From a checkpoint of a small image VQ-VAE: encoder norm batchnorm.
Rows from block 12 of the encoder, named by matrix and row number. Rows with one number belong to one channel. Each number is 128 + 32 x the weight over its row's rms, rounded and kept within 0 to 255. All counts start at 0. After the name is the row's rms in percent of the matrix's.
# convs0: first 3x3 conv (encoder.blocks.12.convs.0.weight, 144x144x3x3), inputs 60-71, a 3x3 kernel for each
# convs1: second 3x3 conv (encoder.blocks.12.convs.1.weight, 144x144x3x3, transposed), outputs 60-71, a 3x3 kernel for each
convs0.68 115 [126 157 107 128 168 110 115 139  90 153 129 118 146 160 134 157 162 145 206 190 203 184 193 212 170 190 216 121 128 121 132 135 127 119 128 121 126 172 136 118 176 123 101 127  84  68  86  39 113 171  97  95 122  75 193 180 165 203 208 173 192 206 196 139 216 163 148 249 182 103 139 107 137 147 122 138 157 133 121 134 116 131 154 121 137 164 130 124 141 109 107 153 115 119 180 136  88 115  89 159 142 127 169 171 147 170 175 159]
convs1.68 153 [128 133 132 139 136 135 147 146 138 139 125 118 129 116 112 129 120 114  86  76  71  71  65  67  77  66  61 120 117 125 133 125 121 135 134 125 146 158 163 152 161 161 145 155 153 141 160 146 140 166 155 126 139 128  91  63  72  79  65  64  76  71  75 179 193 196 197 220 219 189 211 209 153 164 151 157 170 166 149 162 161 147 151 145 152 151 152 148 153 151 163 181 174 164 173 174 160 170 169 102  75  54  80  70  61  65  72  65]
convs0.69 098 [110 127 193  87 100 178 116 128 187 138 117 122 144 136 122 142 112 105 150 149 157 144 142 142 129 132 141 117 123 128 113 117 128 121 130 132 136 136 204 100 112 181 124 126 188  92 107 150  41  76 110  98  77 111 120 111 115 114 132 129 104 128 133  82  73 168  33  37 152 131 130 194 135 145 184 114 136 179 137 149 184 133 139 175 112 112 158 122 126 165 155 150 196 112 100 169 143 143 184 146 128 125 142 131 120 132 140 128]
convs1.69 065 [153 148 129 179 153 133 184 156 131  44  45  80  49  53  57  62 106 107  99  46  79 121  79  78  70  88  77 108 119 139 125 113 125 121 132 134 176 158 124 160 141 103 143 129 108  50  49  80  61 117 138  75 115 152 149 150 130 147 142 133 138 156 141 119 173 138 133 196 168 142 209 190 151 126 101 141 114  92 128 112 114  94  95  96 116 110 120 136 122 133  92 116  86 116 123 118 115  93  71 207 157 167 202 155 152 163 161 170]
convs0.70 108 [118 140 197  86  99 147 119 111 186 155 145 150 138 142 144 133 134 117 121 135 123 109 133 142 101 121 111 138 143 131 135 129 131 123 127 128 133 156 211 107 128 155 143 109 170  62  93 140  44  87 149  86  95 134 128 131 116 127 131 145 121 137 103  92  73 161  20   5 120 149 132 214 131 127 151 108 120 130 147 116 161 130 143 171 110 117 129 135 105 165 137 138 187  84  80 162 122 118 194 105 120 118 112 135 127 124 129 147]
convs1.70 077 [121 120 122 109 124 116 105 105  97 187 158 146 188 125 147 180 148 143 108 129 129 120 116 141 119 116 130 155 143 139 135 125 133 127 140 124 108 132 104 131 119 102 123 107  92 185 177 148 195 198 176 207 186 144 106 115 128 125 119 144 110 120 103 190 180 167 216 220 198 223 226 196 131 127 104 150 110  96 120 107 110 140 129 122 130 128 115 113 104 108 148 137 153 113 136 126 134 125 117  76  98 123  78  80 128  86  74  94]
convs0.71 091 [174 132  81 162 122  58 165 127  74  99 113 116 111 120 117 126 131 145 124 123 104 134 123 109 129 122 120 145 133 136 146 132 137 146 140 138 183 157 103 170 140  75 182 136  79 118  42  63 129  32  38 156 101  97 130 121 135 136 122 135 137 126 131 211 127  60 205 124  40 210 147  95 159 133 108 161 139  86 162 122  91 160 125  97 149 123  82 151 119  90 181 135  95 172 114  62 181 137  81 118 127 135 128 122 134 123 134 149]
convs1.71 071 [136 142 137 135 149 146 124 141 156  56  79  81  96  94  84  94 101  97 105 134 121 133 163 137 156 166 119 100 110 109 102 121 133 111 141 130 144 145 141 143 149 138 152 154 148  25  45  84  51 102 125  35  76  93 241 215 199 207 212 194 174 193 200 130 109  75 115 101  99 110  60  67 127 141 146 151 155 153 157 145 147 118 121 129 138 141 123 126 125 139 110 137 157 111 124 157 110 130 144 127 167 173 147 183 175 152 191 173]
convs0.72 101 [154 123 164 135 124 138 167 142 195  99  89 105 100  89  88  85 120 135 134 123 104 141 154 105 109 142  92 132 123 135 130 114 125 142 130 127 138 111 143 111  99 118 141 116 155 112 132 122  84 124 145  69 108 152  86 104 107 113 101 126 119 131 122 141  76  98  81  28  78 136  79 175 136 120 107 136 146 116 139 146 135 135 116 136 118 116 125 137 123 149 155 113 148  81  64 105  92  89 135 117 120  84 118 121 113 138 139 116]
convs1.72 164 [122 113 116 130 126 113 117 127 127 109 125 148  67  67 134 112  74 148  85  90 102  88  83  87  97  82  90 130 140 146 113 108 145 120 120 139 131 125 122 143 143 129 125 134 129 128 153 176  93 128 171 127 143 188 122 137 122 123 119 126 112 119 117 223 222 205 232 225 215 213 217 195 122 135 127 115 134 130 117 118 127 113 116 115 119 142 119 122 127 128 109 109 118 110 125 113 108 108 101  97 109 121  93  90 110  82  72  90]
convs0.73 090 [121 153 146 132 141 144 107 113 123  77 146 116 172  96 131 201 184 120  49 101  81  80  90 168  85  64 142 132 140 134 128 131 135 112 133 132 123 142 100 112 114 128  94 100  97  38  78  73 113 148 167 144 151  94 138 138  92 127 146 138 130 132 104 105  83 116 110  61  74 114 106  90 131 125 130 129 121 134 138 113 117 118 142 134 137 138 136 106 114 110  94  91  94 101  60  73  98 101  86  89 102 110 144 133 136 102 130 135]
convs1.73 150 [133 136 145 119 150 135 147 128 140 109  99  94 146  33  81 147 146 109 101 134  88 127 119 124 151 161 140 121 136 113 157 129 134 128 142 106 143 140 143 118 143 138 145 132 144 185 156 131 192 161 129 184 157 132  89 102  96 109  96  89 110  94  57 217 226 220 209 231 223 200 204 201 128 121 132 135 118 125 138 144 136 132 130 145 122 126 131 131 130 138 143 119 121 138 122 125 138 131 150  75  90 104  95  76 108 141 142 148]
convs0.74 099 [111  80 116  96  92 132 136 159 175 107 108 124 123 135 104 116 102 126  86  93 144  97 130 121  96 116 133 137 132 130 132 131 128 137 125 135 131 119 139 101  96 153 134 164 180  64  27 114  41  45 151 128 151 239 133 147 140 146 144 130 135 134 133  96   0  59  88  36 100 175 154 201 118 110 137 120 122 126 148 159 169 125 101 123 113 109 122 142 151 160 136  76 111 111  86 113 152 136 173 117 121 143 149 147 124 129 127 142]
convs1.74 077 [103 119 124 111 111 134 125 131 143 109 101 114  67 129 107  88 104  84 113  82 157 115 142 141 127 125 139 131 126 131 133 133 125 133 114 127 115 121 110  90  91 106  85 102 123 131 128  66 111 121  73  65  84  54 142 142 152 147 167 171 151 173 167 163 155 136 198 234 219 221 242 206 110 112 116 113 121 112 108 114 117 112 119 127 130 131 125 145 135 136  73  82  94  62  99  98  57  89  99 147 141 164 152 182 153 161 164 144]
convs0.75 091 [145 159 172 199 125 146 165 152 134 154 158 118 170 127 138 161 137  92 168  97 150 110 193 117 162 100 160 143 158 129 147 130 126  94 118 131 130 139 156 148 105 122 171 131 125 139 114 136 101 122  68 136 109 152 124 144 103 123  92  97 145  91  95 139 104 118  96  72 123 134 120 126 144 136 164 130  96 123 159 115 116 136 138 147 126  85 112 147 109 118 152 121 119 154 116 142 136 114 133 145 169  97 121 135 136  99 121 144]
convs1.75 128 [137 110 115  93 129 115 120  95 124 138 107 170 181  86 102  96 153  77 126 132 112  82  84  66  46 142  48 144 126 170 129 106  99 135 152 110 109 123 100 109 164 112 106 111 120 236 180 228 209 138 155 241 156 139 132 131 128 135 126 122 111 136  95 163 190 163 205 254 196 175 197 146 131 126 112 130 141 126 125 110 118 138 137 131 126 140 141 119  84 120 120 137 117 142 126 142 129 123 132 101 128 143 125  91 135 134 144 145]
convs0.76 098 [ 83 106 156 105 124 169 162 161 185 164 168 162 156 143 166 150 149 171 138 137 138 109 116 119  96 111 110 132 138 137 134 136 137 135 142 142  78 116 161 100 144 180 141 165 195  46  52 108  34  65 136 105 130 171 136 130 122 144 138 144 139 143 143  45  20 107  59  58 129 151 151 196 120 121 156 121 140 168 146 162 193 114 113 141 116 125 149 148 147 170  87  95 143  88  95 149 138 154 183 158 144 129 149 137 141 134 132 132]
convs1.76 058 [152 148 166 144 146 135 149 132 132 105 106 108 108 107  96 121 114  83  95 101 109 117 120 138 128 124 127 112 109  82 101  99  87  98 116 112 122 149 185 119 153 174 133 149 168 119 177 137 162 212 121 147 168 112 146 116 131 122 110 128 136 126 128 149 184 146 207 238 170 185 198 146  83  85 137  99 106 139 118 103 135 135 109 138 151 129 123 158 128 119 140 143 152 119 150 146 141 151 168 138 110 133 150 174 176 214 185 195]
convs0.77 089 [176 133 138 119 178 118 172 144 132 174 112 128 144 108 106  85  77  94 161 136 151 121 129 152  24 145 143 120 115 130 124 119 119 122 108 131 150 125 111  72 141 107 122 122 117  82 146 142 115 100  71  83  54  24 126  98 103 139 140  85 150 124 127 155 100 147  83  74 100 169 138 170 129 110 102 116 154 115 156 142 123 138 119 118 104 171  99 150 126 115 206 141 172 146  98 137 163  89 147 158 143 157 131 124  99 157 100 153]
convs1.77 144 [125 127 141 126 105 169 129 145 136 159 163 143 131 127  66 154  96  98 116  89 161  91 110 107 120  52  96 138 136 156 114 134  86 133 110 120 134 132 135 141 125 155 124 144 140 241 217 185 123 167  90 176 159 160 152 139 150 172 144 151 163 160 137 167 173 172 213 214 214 190 191 165 133 138 124 151 116 142 127 122 121 119 123 117 139 102 161 124 131 129 100 130  89  98 138  98  83 103  94  89 139 140 144 131 163  91 131 114]
convs0.78 111 [106 100 145 106  91 144 140 125 174 109 137 148 129 159 147 129 139 143 101 124 113 124 130 147 130 128 132 142 147 147 143 140 144 140 144 137 113 112 152 112 108 135 159 139 168  96 101 182  51  57 144 103 110 169 138 128 112 120 120 115 116 129 108  78   2 100  70   0  83 191 152 197 112 118 143 122 122 142 151 143 164 118 116 132 119 114 130 138 131 160 108  88 140 109  68 134 171 159 175 112 134 134 130 152 155 126 146 142]
convs1.78 073 [122 111 117 121 135 117 113 113 108 158 152 119 123 136 106 150 168 144  71 121 127  98 116 129 126 119 120 143 156 157 143 137 154 127 138 148 125 120 132 117 121 117 108 113 123 201 168 137 197 226 186 176 203 165  80 106 103  54  70  83  62  59  90 175 159  87 215 199 104 198 161  96 116 146 133 101 130 132 107 106 114 139 135 119 128 138 116 136 117 105 116 108 131  92 113 118  93 115  95  96 128 134  80 126 128 115 130 141]
convs0.79 108 [184 162 186 121 109 143 104 104 152 120 143 107 148 131 121 126 154 127 103 115 101 128 135 130 104 137 126 136 138 136 135 135 134 125 133 123 199 177 201 145 118 159 135 119 170 123 108 147  46  47 123 100 114 175 158 164 143 147 141 139 139 140 118 169 116 145  78   0  60 117  50 126 184 173 176 129 118 141 121 124 161 175 164 182 136 129 142 115 126 146 210 180 191 147 111 125 134 102 132 124 138 121 129 132 123 114 131 113]
convs1.79 069 [132 125 108 109 127 108 124 125 115 152 113 141 145 133 169 177 159 154  84  92 112 101  88 125 150 128 111 132 124 140 117 116 137 129 134 138 133 115 123 120 140 128 150 160 142 166 172 149 182 200 170 201 209 169  47  49  73  42  62  67  50  45  39  99 131 153 148 155 159 145 155 143 131 121 120 122 129 134 108 127 122 152 133 109 135 129 119 120 124 121 120 134 125 123 105 116 108 100 122  71  77  85 107 106 126 150 171 144]
convs0.80 093 [154 156 191 100 121 183  94 132 194 158 148 109 147 146 109 135 136 118 156 151 132 134 131 132 125 144 133 126 122 129 125 128 132 130 131 132 137 144 174 110 126 171 109 130 193 105 136 193  48 112 198  82 133 226 137 126 113 129 138 123 118 121 120  91  88 146  33  61 154  73 106 215 140 154 164 116 141 170 117 142 185 143 152 170 119 128 167 111 133 175 147 133 188  90  94 184 101 126 219 162 154 150 171 166 162 169 180 162]
convs1.80 069 [123 110 101 149 139 111 183 153 129  53 108 108 108 112 103 100 138  95  99  69  41 110  49  43  72  56  25  89  93 122 106  84 127  96 119 145 110 117  90 105 129  98 140 125  98  96 110 129 146 162 166 156 126 130 130 159 132 122 160 156 172 190 200 125 149 113 129 197 192 134 201 216 104 145 155 132 145 142 145 155 115  89 102 120 116 115 111 135 133 105 119 121 121 128 147 145 123 133 155 146 120 130 152 100 132 142 120 130]
convs0.81 107 [132 144  78 156 173  98 110 122  80 144 108  99 158 143 116 167 164 141 190 191 204 186 193 209 171 193 194 121 128 122 131 136 128 124 130 124 145 157 105 159 201 138 126 146 104  95 113  69 131 154  80 115 131  82 161 164 153 172 181 168 170 181 177 152 202 144 166 255 173 112 146 116 152 153 110 161 177 136 132 149 124 142 151 110 149 174 126 130 143 111 112 132  91 148 185 123 101 126  88 151 139 123 161 137 124 172 158 149]
convs1.81 161 [123 126 129 134 137 140 141 148 147 137 124 124 123 111 112 128 125 130  79  68  78  66  50  49  63  49  49 123 122 133 127 123 126 129 127 126 149 155 158 156 163 164 150 160 161 150 176 159 167 189 167 150 167 145  85  56  63  68  40  45  81  60  59 156 163 167 171 185 189 174 179 170 144 158 155 147 164 166 144 159 159 138 146 146 142 151 156 139 151 158 156 166 160 175 183 169 161 174 163  81  67  56  71  54  49  65  64  61]
convs0.82 094 [167 178 181 157 121 199 152 128 160  80 147 125 103  82 153 115 147 201  97 149  62 157 179 152 132 129 126 135 145 137 139 125 135 121 114 111 154 144 136 146  88 161 168 129 144 132 148 145  84  78 217  91 182 237 111 132  97  79 134 132  83 106  84 136 114 126 131 104 110 145 119 140 135 148 107 132 147 136 131 111  94 146 136 139 132 104 166 146  95 131 103 137 160 116 110 151 117 141 170 150  94 140  65 127 140 113 120 174]
convs1.82 149 [127 143 125 122 158 105 139 116 115 103 117 176 129  59 222 106 166 201 148 130 158 110  77 151 139 103 146 137 105 164 124  87 166 117 124 170 130 135 120 128 140 119 154 143 137  44  82 153  73 149 209  90 126 228 132 132 107 133  90 102 117  99  90 129 100  98 123 119  82 131 121 124 114 138 107 110 111 127 107 140 115 116 158 102 109 132 120 111 137  99 106 133 136 116 137 146 131 145 161  98 133 146  99 102 160 110 137 123]
convs0.83 105 [122 133 152  85 117 160 106  99 153 106 117 140 138  96 127 122 152 143  78  61  66 106  89  64  92  87  62 149 136 141 132 123 137 130 113 135  98 134 149  81 115 158 106 123 162 139 122 127 130 113 171 154 156 197  97  90 110  95  97 108  99  76  96  99  72 161  36  27 127 107  69 174 111 134 139  97 129 135  94 120 131 124 142 143  96 135 148  98 110 145 156 140 196  63  81 158 122 106 183 118  72 121 118 102 118 115 115 117]
convs1.83 095 [120 134 130 118 121 131 121 120 130 146 132 182 107 101 119 119 120 136 111  77  98  97  97  85 137 128 106 126 120 134 135 142 126 135 152 135 113 120 131 121 111 130 129 121 129 126 156 165 115 158 156 119 155 142 157 168 164 179 182 162 173 186 161 169 174 156 190 216 207 204 216 212 112 112 111 126 110 119 147 124 115 110 128 114 109 108 124 120 116 118 123 122 107 120 125 108 139 123 113 126 119 148 109 119 128 110 134 116]
convs0.84 095 [111 100 125 102 117 179 136 170 223 110 102 136 130 132  91 140 107 124 120 130 139 165 143 164 149 136 148 105 128 135 113 108 131 116 125 118 114  88 103 100 113 142 130 156 195  69  77 146  81  91 165 136 152 236 135 147 144 132 127 128 107 129 130  77  24  89  89  40 134 171 161 223 109 112 140 110 119 140 139 148 181 115  98 118 100 106 151 127 150 181 106  87 123 106  67 160 160 184 201  98 110 119 136 122 130 126 114  95]
convs1.84 094 [116 115 110  95  98  96  79  96  98 126 122 138 137 159 150 171 169 156  79 109 119  79  92 133 111 124 130 129 129 131  99  86 109 127 110 127 123 120 133 126 139 125 103 118 115 166 214 230 195 252 236 224 255 214  21  15  53  46  53  92  50  60  96 157 166 141 158 161 162  92 113 132 110 136 145 118 156 139 114 121 119 124 130 123 115 129 112 111 119 111  89 114  80  80  74  78 150 151 108  85 129 159  96 110 146 139 140 140]
convs0.85 094 [148 168 146 133 148 149 115 128 114 150  96  96 169 140  85 175 120  85  98 116 147 100  96 130  42  93 128 119 117 135 117 125 112 119 123 131 125 134 131 126 139 136  93 102 116   7  62  81 137 161  75 137  98  55 109 118 113 128 154 117 145 147 162  91  97 168  67  69 118 124 123 155 120 128 142 121 129 157 117 140 139 122 144 136 136 148 146 105 130  98 114 104 155  99  83  97 169 131 140  95  97  93 155 125  93 129 124 155]
convs1.85 151 [124 143 145 121 120 145 137 143 143 124  96  75 122 101  41 147  86  93 107 140  98 121 147 110 143 146 122 119 122 108 147 165 122 132 132 114 133 137 139 116 113 134 128 133 140 184 175 138 186 165 111 174 158 107 123 118 116 122 142 111 129 128 116 206 219 206 214 234 240 210 219 212 143 129 141 143 126 126 149 123 137 133 133 149 129 108 136 135 125 133 114 115 106 132 105 115 117 114 105  91 104  99 105 111 107 125 135 127]
convs0.86 097 [121 151 211  90 122 188 103 129 187 158 136 111 152 132 133 154 139 116 141 134 107 122 140 101 124 130 111 125 139 141 117 144 148 124 139 144 148 163 223 119 133 191 123 133 174 104 136 179  59 106 155 120 133 165 133 112 127 124 131 142 127 141 133  82  83 166   0  37 133  96  92 164 137 147 174 104 127 162 112 135 161 140 142 175 111 128 159 117 129 166 137 141 188  79 122 159 121 122 176 156 138 137 150 161 160 174 171 160]
convs1.86 064 [ 93 110 118 118 122 124 112 128 118 186 167 152 205 161 141 173 133 148 148 138 131  97 115 124 104  89 130 168 155 144 150 146 139 145 146 149  83  90 101  99  96 107 114 123 124 190 189 142 190 191 165 177 182 141  67 103 132 112 116 155 116 121 156 190 204 176 212 240 217 186 230 203 119 134 129 158 138 128 136 100 110 124 142 135 157 156 134 157 133 128  83  70  91 105 107  92 102  86  78 102  92 106  68  86 115  81  81 131]
convs0.87 103 [156 131 164 107  77 160 130 104 202 149 151 187 126 158 149 122 111  94 160 159 186 149 151 143 140 123 101 125 127 138 133 131 129 144 140 135 158 138 148 118  88 140 124 114 171  81  89 146  47  81  67  71  23  79 133 147 157 118 134 148 143 150 133 132  32 106  87   0  94 187 126 195 147 132 157 118  91 143 131 124 163 154 142 154 124  92 146 125 119 164 162 106 166 125  47 131 153 102 160 147 164 160 148 143 167 156 153 144]
convs1.87 079 [104 101 120  92 108 127  91 122 118 170 144 149 170 152 126 173 130 125 128  95 112  99 104  93  89  80  74 162 148 149 139 133 135 137 126 158 124 119 129 110 127 126 108 128 124 130 150 144 164 165 145 158 129 118 134  97 102  88 102 111 102  60  97 154 148 138 158 164 140 160 143 117 133 114 115 110 112 106  96  83  83 120 110 114 119 118 111 108 110  97 111 145 120 131 109 116 100 102  75 117 120 142  93 119 149  84  80 127]
convs0.88 102 [128 107 125  95  71 117 116 109 168 104 150 139 134 121 137 146 153 118  85 105 100 116 119 126 114  98  85 146 146 138 144 138 141 138 140 138 138 130 148 114  92 134 131 122 173  92  97 162  71  77 115 101 116 147 166 188 169 156 163 166 164 169 149 129  59 105  74   0  81 139 118 169 130 130 155 113  99 140 133 129 153 130 130 141 113 106 131 115 120 150 125  92 120  80  47 108 105 111 156 129 161 159 122 125 151 113 153 126]
convs1.88 061 [101 115 119  93 132 145  81 109 131  97 119 111 145  99 100 167 132 143 121 143 123 156 121 117 177 134 143 142 137 133 135 116 137 114 113 132  82  76  99  95 101 108 131 114 120 122 125  88 132 147 107 129 129 104 151 205 214 180 215 211 182 171 167 171 187 156 183 184 160 177 160 143  81 104 114  93  87 102 114 110 128 131 143 135 111 119 130 102 112 119  78  70  58  85  80  72  66  97  58 156 163 179 163 143 170 154 151 170]
convs0.89 099 [118 109 155  86  89 160 109 127 179  95 130 140 115 147 125 108 113 121 119 130 117 116 122 109 108 107 114 118 119 127 119 123 125 121 125 129 143 130 170 112 105 169 127 150 202  73 106 183  30  71 158  74 101 194 143 153 112 143 142 125 137 129 129  99  60 156  37   3 135 152 132 235 117 124 151 101 111 136 122 141 172 137 128 156 113 109 144 122 135 163 150 128 193 100  81 160 144 133 202  94 119 118  97 119 105 118 104 105]
convs1.89 072 [ 92 103 118  79 112 129  74  95 116 116 128 171 119 112 137 150 146 171  92 126 135  66  97 105  61  96 109 120 132 146 126 135 142 152 140 129  97 105 137  80  92 110  71  83 102  92 115 133 126 162 176 141 144 170 113  76 128  71  50  75  32  56  75 172 167 146 158 160 176 154 137 116  92 104 111  77  99  87  59  86  82 107 119 119 107 120 118  92 103 101  68  88  50  89  99  98  88  71  93  93 116 148  67  87 118  76 111 129]
convs0.90 114 [ 67 105  62  99 142  84  72 111  74 144 135 143 164 168 158 189 200 213 207 182 226 184 154 210 204 168 220 125 130 120 132 145 129 123 132 121 101 142 110 119 162 132  99 130  98  68 103  55 100 182  93  90 130  73 178 171 159 172 192 182 172 180 187 131 191 155 150 246 188 117 163 138 127 141 117 142 154 132 124 134 124  96 120  92 117 151 114  94 117  97 106 140 110 141 196 143 117 156 120 161 154 122 177 193 154 181 176 160]
convs1.90 187 [130 135 134 138 141 137 148 147 141 113 107 118 115 112 116 127 124 123  45  59  57  53  62  54  63  65  52 117 123 127 126 128 126 132 135 124 154 159 157 152 161 158 152 155 154 156 176 162 160 178 163 143 149 137  61  47  42  58  46  43  61  50  53 188 193 186 194 216 202 180 194 186 145 154 146 148 161 155 143 154 152 153 155 152 154 156 152 147 151 149 168 172 167 183 183 171 167 176 164  60  48  42  59  48  41  70  61  50]
convs0.91 095 [117 119 163 107 122 192 117 158 210 123 131 116 121 129 124 159 137 159 149 167 182 139 154 180 178 170 198 131 126 131 133 131 137 128 131 133 118 127 170  88 111 169 121 156 207  81  87 161  88 109 201 169 180 255 116 136 150 107 148 149 129 123 151  61  44 135  45  53 162 111 118 202 114 121 143  96 116 151 127 138 190 122 116 144 114 113 153 113 142 175 130 101 148 112  97 160 132 135 189 138 136 160 136 152 159 163 151 171]
convs1.91 060 [129 147 120 110 113 118 114 120 124  72  42  55  24  58  38  70  73  71  86  71  88  58  64  77  71  45  72 140 150 157 144 147 133 152 149 134 100 101  80  62  84  82  70  81 100 168 141 152 142 158 148 121 115 112 166 136 161 132 166 135 113 150 161 157 156 139 165 157 145 119 117 104 107  75  72  70  90  98  64  87 128 123 113  94 109 113 120 128 119 129 112  90  73 126  78  85 125 100  89 117  80 125  83  84 109 114 133 146]
convs0.92 110 [ 90  97  70 119 135  96  99 119  92 145 135 129 160 170 160 168 174 183 195 176 199 190 172 212 186 172 198 121 132 115 135 148 131 115 129 111 140 151 126 154 169 143 132 143 117  83  72  50 115 135  84  99 104  76 171 184 160 176 197 182 172 187 188 156 208 166 170 233 178 118 156 135 152 147 132 156 151 133 144 133 127 121 132 107 135 142 122 116 128 112 119 149 119 158 197 150 119 158 124 161 146 110 164 179 148 156 157 147]
convs1.92 173 [131 137 140 138 139 141 143 144 142 145 128 132 134 120 123 141 124 120  65  70  70  61  59  55  73  63  49 121 127 132 127 135 136 129 137 136 153 159 158 153 158 156 146 153 152 136 161 164 153 178 179 150 168 164  59  44  35  56  41  34  65  49  46 168 182 189 183 211 217 181 205 206 141 146 149 146 159 163 142 155 160 146 154 161 149 157 163 146 154 160 160 172 165 177 183 178 169 183 180  73  56  53  65  50  49  73  57  51]
convs0.93 104 [193 184 197 134 115 164 122 115 155 163 138 142 165 138 130 129 135 110 137 121 123 144 118 109 116 126 115 132 133 139 129 131 129 126 132 131 200 177 191 137 107 157 124 110 154 110  87 127  36   6  59  38  17  78 153 151 159 155 163 137 162 160 157 170  97 129  73   0  50 113  38 111 183 163 177 140 114 151 124 122 143 187 165 173 142 114 144 130 121 140 194 163 185 133  91 126 118  85 134 153 147 143 162 128 126 139 153 119]
convs1.93 065 [141 141 140 101 110 122  70  66  63 110 106  53  93  95  40  15  16   0 142 170 147 117 135 127  67  71  75 106 118 122 128 127 117 144 135 140  99  98 131  75  97 133  83  89  94  76  90  59 108 125  96 102  94  77 193 175 224 193 206 176 185 197 177 144 157 150 155 163 159 128 126 138 119 104 104 119 112 126 142 136 141 115 119 116 112 111 131 122 120 119  57 118 106  86  83  87  86  93 108 144 145 163 153 153 163 124 145 140]
convs0.94 094 [149 162 200 119 135 206 116 165 232 127 114 140 130 141 119 142 124 114  95 114 112 132 135 105 125 117  96 118 133 124 124 125 128 117 127 128 147 152 196  96 119 190 108 151 221  76 121 185  56 100 161  86 110 204 119 125 132 118 133 124 132 132 143  66  78 163  24  54 155  99 114 196 140 150 181 106 112 157 129 140 170 140 140 167 113 118 158 118 139 167 120 135 175  78  81 154 102 121 178 122 129 130 130 127 129 129 113 121]
convs1.94 067 [113  81  90 120  95  97 121 112 108  89 125 165  84 121 107  90 132 135 114 105 131 123  87 124 138 125 151 145 128 117 120 106 118 125 101 108 121  74  76 129 110  91 127 121 119 114 137 138 123 192 203 136 212 229 133 109 108 148 126 112 127 108  85 136 162 174 191 204 201 194 221 204 121 136 162 133 150 134 115 117 131 116 101 130 121 128 127 124 125 139 118 100 101 108  96 113 106 108  91 122 101 126 116 109 129 127 126 135]
convs0.95 092 [122 132 165 106 140 189 119 160 206 110 122 129 112 111 114 107  98 125 134 138 140 129 115 118 111 108 120 121 136 137 115 131 137 120 126 138 113 118 148 100 126 179 119 156 195  50  84 196  35  79 198 116 144 215 115 122 124 115 124 123 116 117 131  48  48 141  49  78 180 128 161 245 108 121 147 107 139 159 119 141 171 127 125 136 118 127 151 123 141 166  92 114 165  77 108 178 108 141 208 125 134 174 135 134 148 141 122 132]
convs1.95 079 [100 126 124 111 130 138 105 131 134 139 157 212 142 176 176 146 178 196 155 130 161 127 130 136 151 134 146 162 142 128 142 139 135 128 126 120 146 140 140 144 130 126 138 136 125 154 169 145 176 199 174 184 211 163  37  54  74  34  40  65  19  23  70 123 142 173 168 193 211 210 192 204 129 123 113 123 136 101  97 108  85 101 115 109 114 132 122 105 115 109 100 118 130 101 115 120  91 136 109  58  64 106  67  90 109  78  98 124]
convs0.96 102 [144 159 187 113 139 166  92 130 162 121 143 149 147 135 121 153 158 150  81  90  94 128 115 108 133 117 109 140 144 135 136 144 140 126 129 132 158 168 183 117 138 166  96 126 156 132 117 161  60  64 142 102 115 193 138 152 136 123 135 141 130 116 148 124 114 163  50  25 123  67  37 138 164 167 173 133 129 145 113 118 149 143 155 173 127 135 154 107 128 150 118 133 166  81  85 152  85  84 154 124 116 101 123 137 100 106 118 111]
convs1.96 062 [110 117 131 105 114 129 111  92 112 117 138  95 126 155 111 140 173 133 131 141 120 129 132 109 144 154 116 149 146 162 157 155 142 123 136 124  71  86  95  79 104 112 114 112 128 106 148 106 157 189 142 131 162 152  65  66  68  67  69  52 115 104  92 137 143 171 169 155 174 185 135 105 132 105  79 156 123 104 211 154 124 148 132 116 137 110 102 160 118 104 112  98  94 128  88  75 157 134 109 103 142 127  73 132 115 113 150  98]
convs0.97 105 [140 132 172  96 106 186 111 128 194 126 139 137 132 119 127  73  97  77  95 115 112 105 110  98  75  86  70 132 128 145 126 121 128 126 123 131 124 135 172 109 116 185 126 138 194  69 115 159  69 101 139  72  87 155  91 119 128 104 112 118 120 123  95  81  50 150  38  28 156 135 133 221 110 133 137 132 133 165 121 152 152 137 141 158 126 125 175 120 137 169 146 134 195  99  97 186 138 143 206 116 128 125 127 113 132 127 135 118]
convs1.97 097 [112 121 131 113 116 119 104 105 115 189 195 205 153 125 154 142 122 127 137 122 139 127 107 119 120 119 117 132 133 146 124 122 137 137 121 131  95 103 126  98 111 112 106 117 121 136 148 150 142 161 158 153 153 162 156 155 149 144 153 142 189 165 154 183 201 205 216 226 222 227 233 226 121 116 112 124 116 115 134 133 119 109 116 115 119 117 114 117 113 115 120 138 115 140 135 148 126 134 145 159 165 173 151 151 161 136 140 143]
convs0.98 094 [169 190 198 146 116 163 115 117 125 126 135 105 142 110 133 162 184 171  97  87  77 122 121 115 134 122 132 152 139 144 137 135 137 121 128 142 160 169 178 135 109 152 121 106 136 146 126 150  79 111 161 122 155 186 136 112 127  74 122 126  84  81 123 158 137 179  79  60 124  73  45 116 171 167 171 115 105 149 103 101 128 150 167 186 145 112 163 115 121 119 189 169 196 126  98 149 119 101 150 115  75 111  84 123  94  64  98 106]
convs1.98 086 [ 89  95 100  86 109 109 120 110 120 104 100 129 139  84 111 170 187 131  79 108 121 117  93 103 136 134 118 154 126 134 156 127 132 136 144 141 105 110 100 117 133 120 145 124 124 229 204 200 220 194 192 223 199 187  67  86  87  80  94 112  90 108 133 200 180 134 210 232 196 198 204 178 120 104  93 149 116 105 154 145 118 111 118 117 113 104 125 121 122 121 120 118 125 152 107  94 146 134 106  85 115 139 103  94 138 129 140 131]
convs0.99 101 [ 95 111  89 121 134  90  94 114  94  98  91  83 124 134 105 123 132 111 164 168 177 174 187 196 170 192 192 126 129 125 135 143 134 123 131 120 128 153 142 150 171 147 130 153 134  98 117 114 136 150 126 123 128 119 185 189 182 186 199 193 178 193 193 140 195 157 174 255 195 124 167 140 134 146 124 153 168 141 144 148 132 117 133 115 136 150 129 125 139 121 105 126 103 139 177 138 117 137 115 161 141 130 159 148 141 171 164 167]
convs1.99 176 [137 137 137 141 141 140 144 146 147 138 130 135 129 123 130 137 130 142  90  83  97  73  67  79  83  75  81 118 118 124 124 123 126 128 129 129 152 162 161 156 162 160 150 158 162 150 178 180 152 180 183 137 152 150  76  46  45  66  39  38  76  52  55 185 195 192 186 204 205 172 188 193 147 158 154 155 167 160 150 157 154 148 153 151 150 154 152 142 148 150 167 173 164 176 182 176 167 180 169  91  71  71  73  60  59  77  67  69]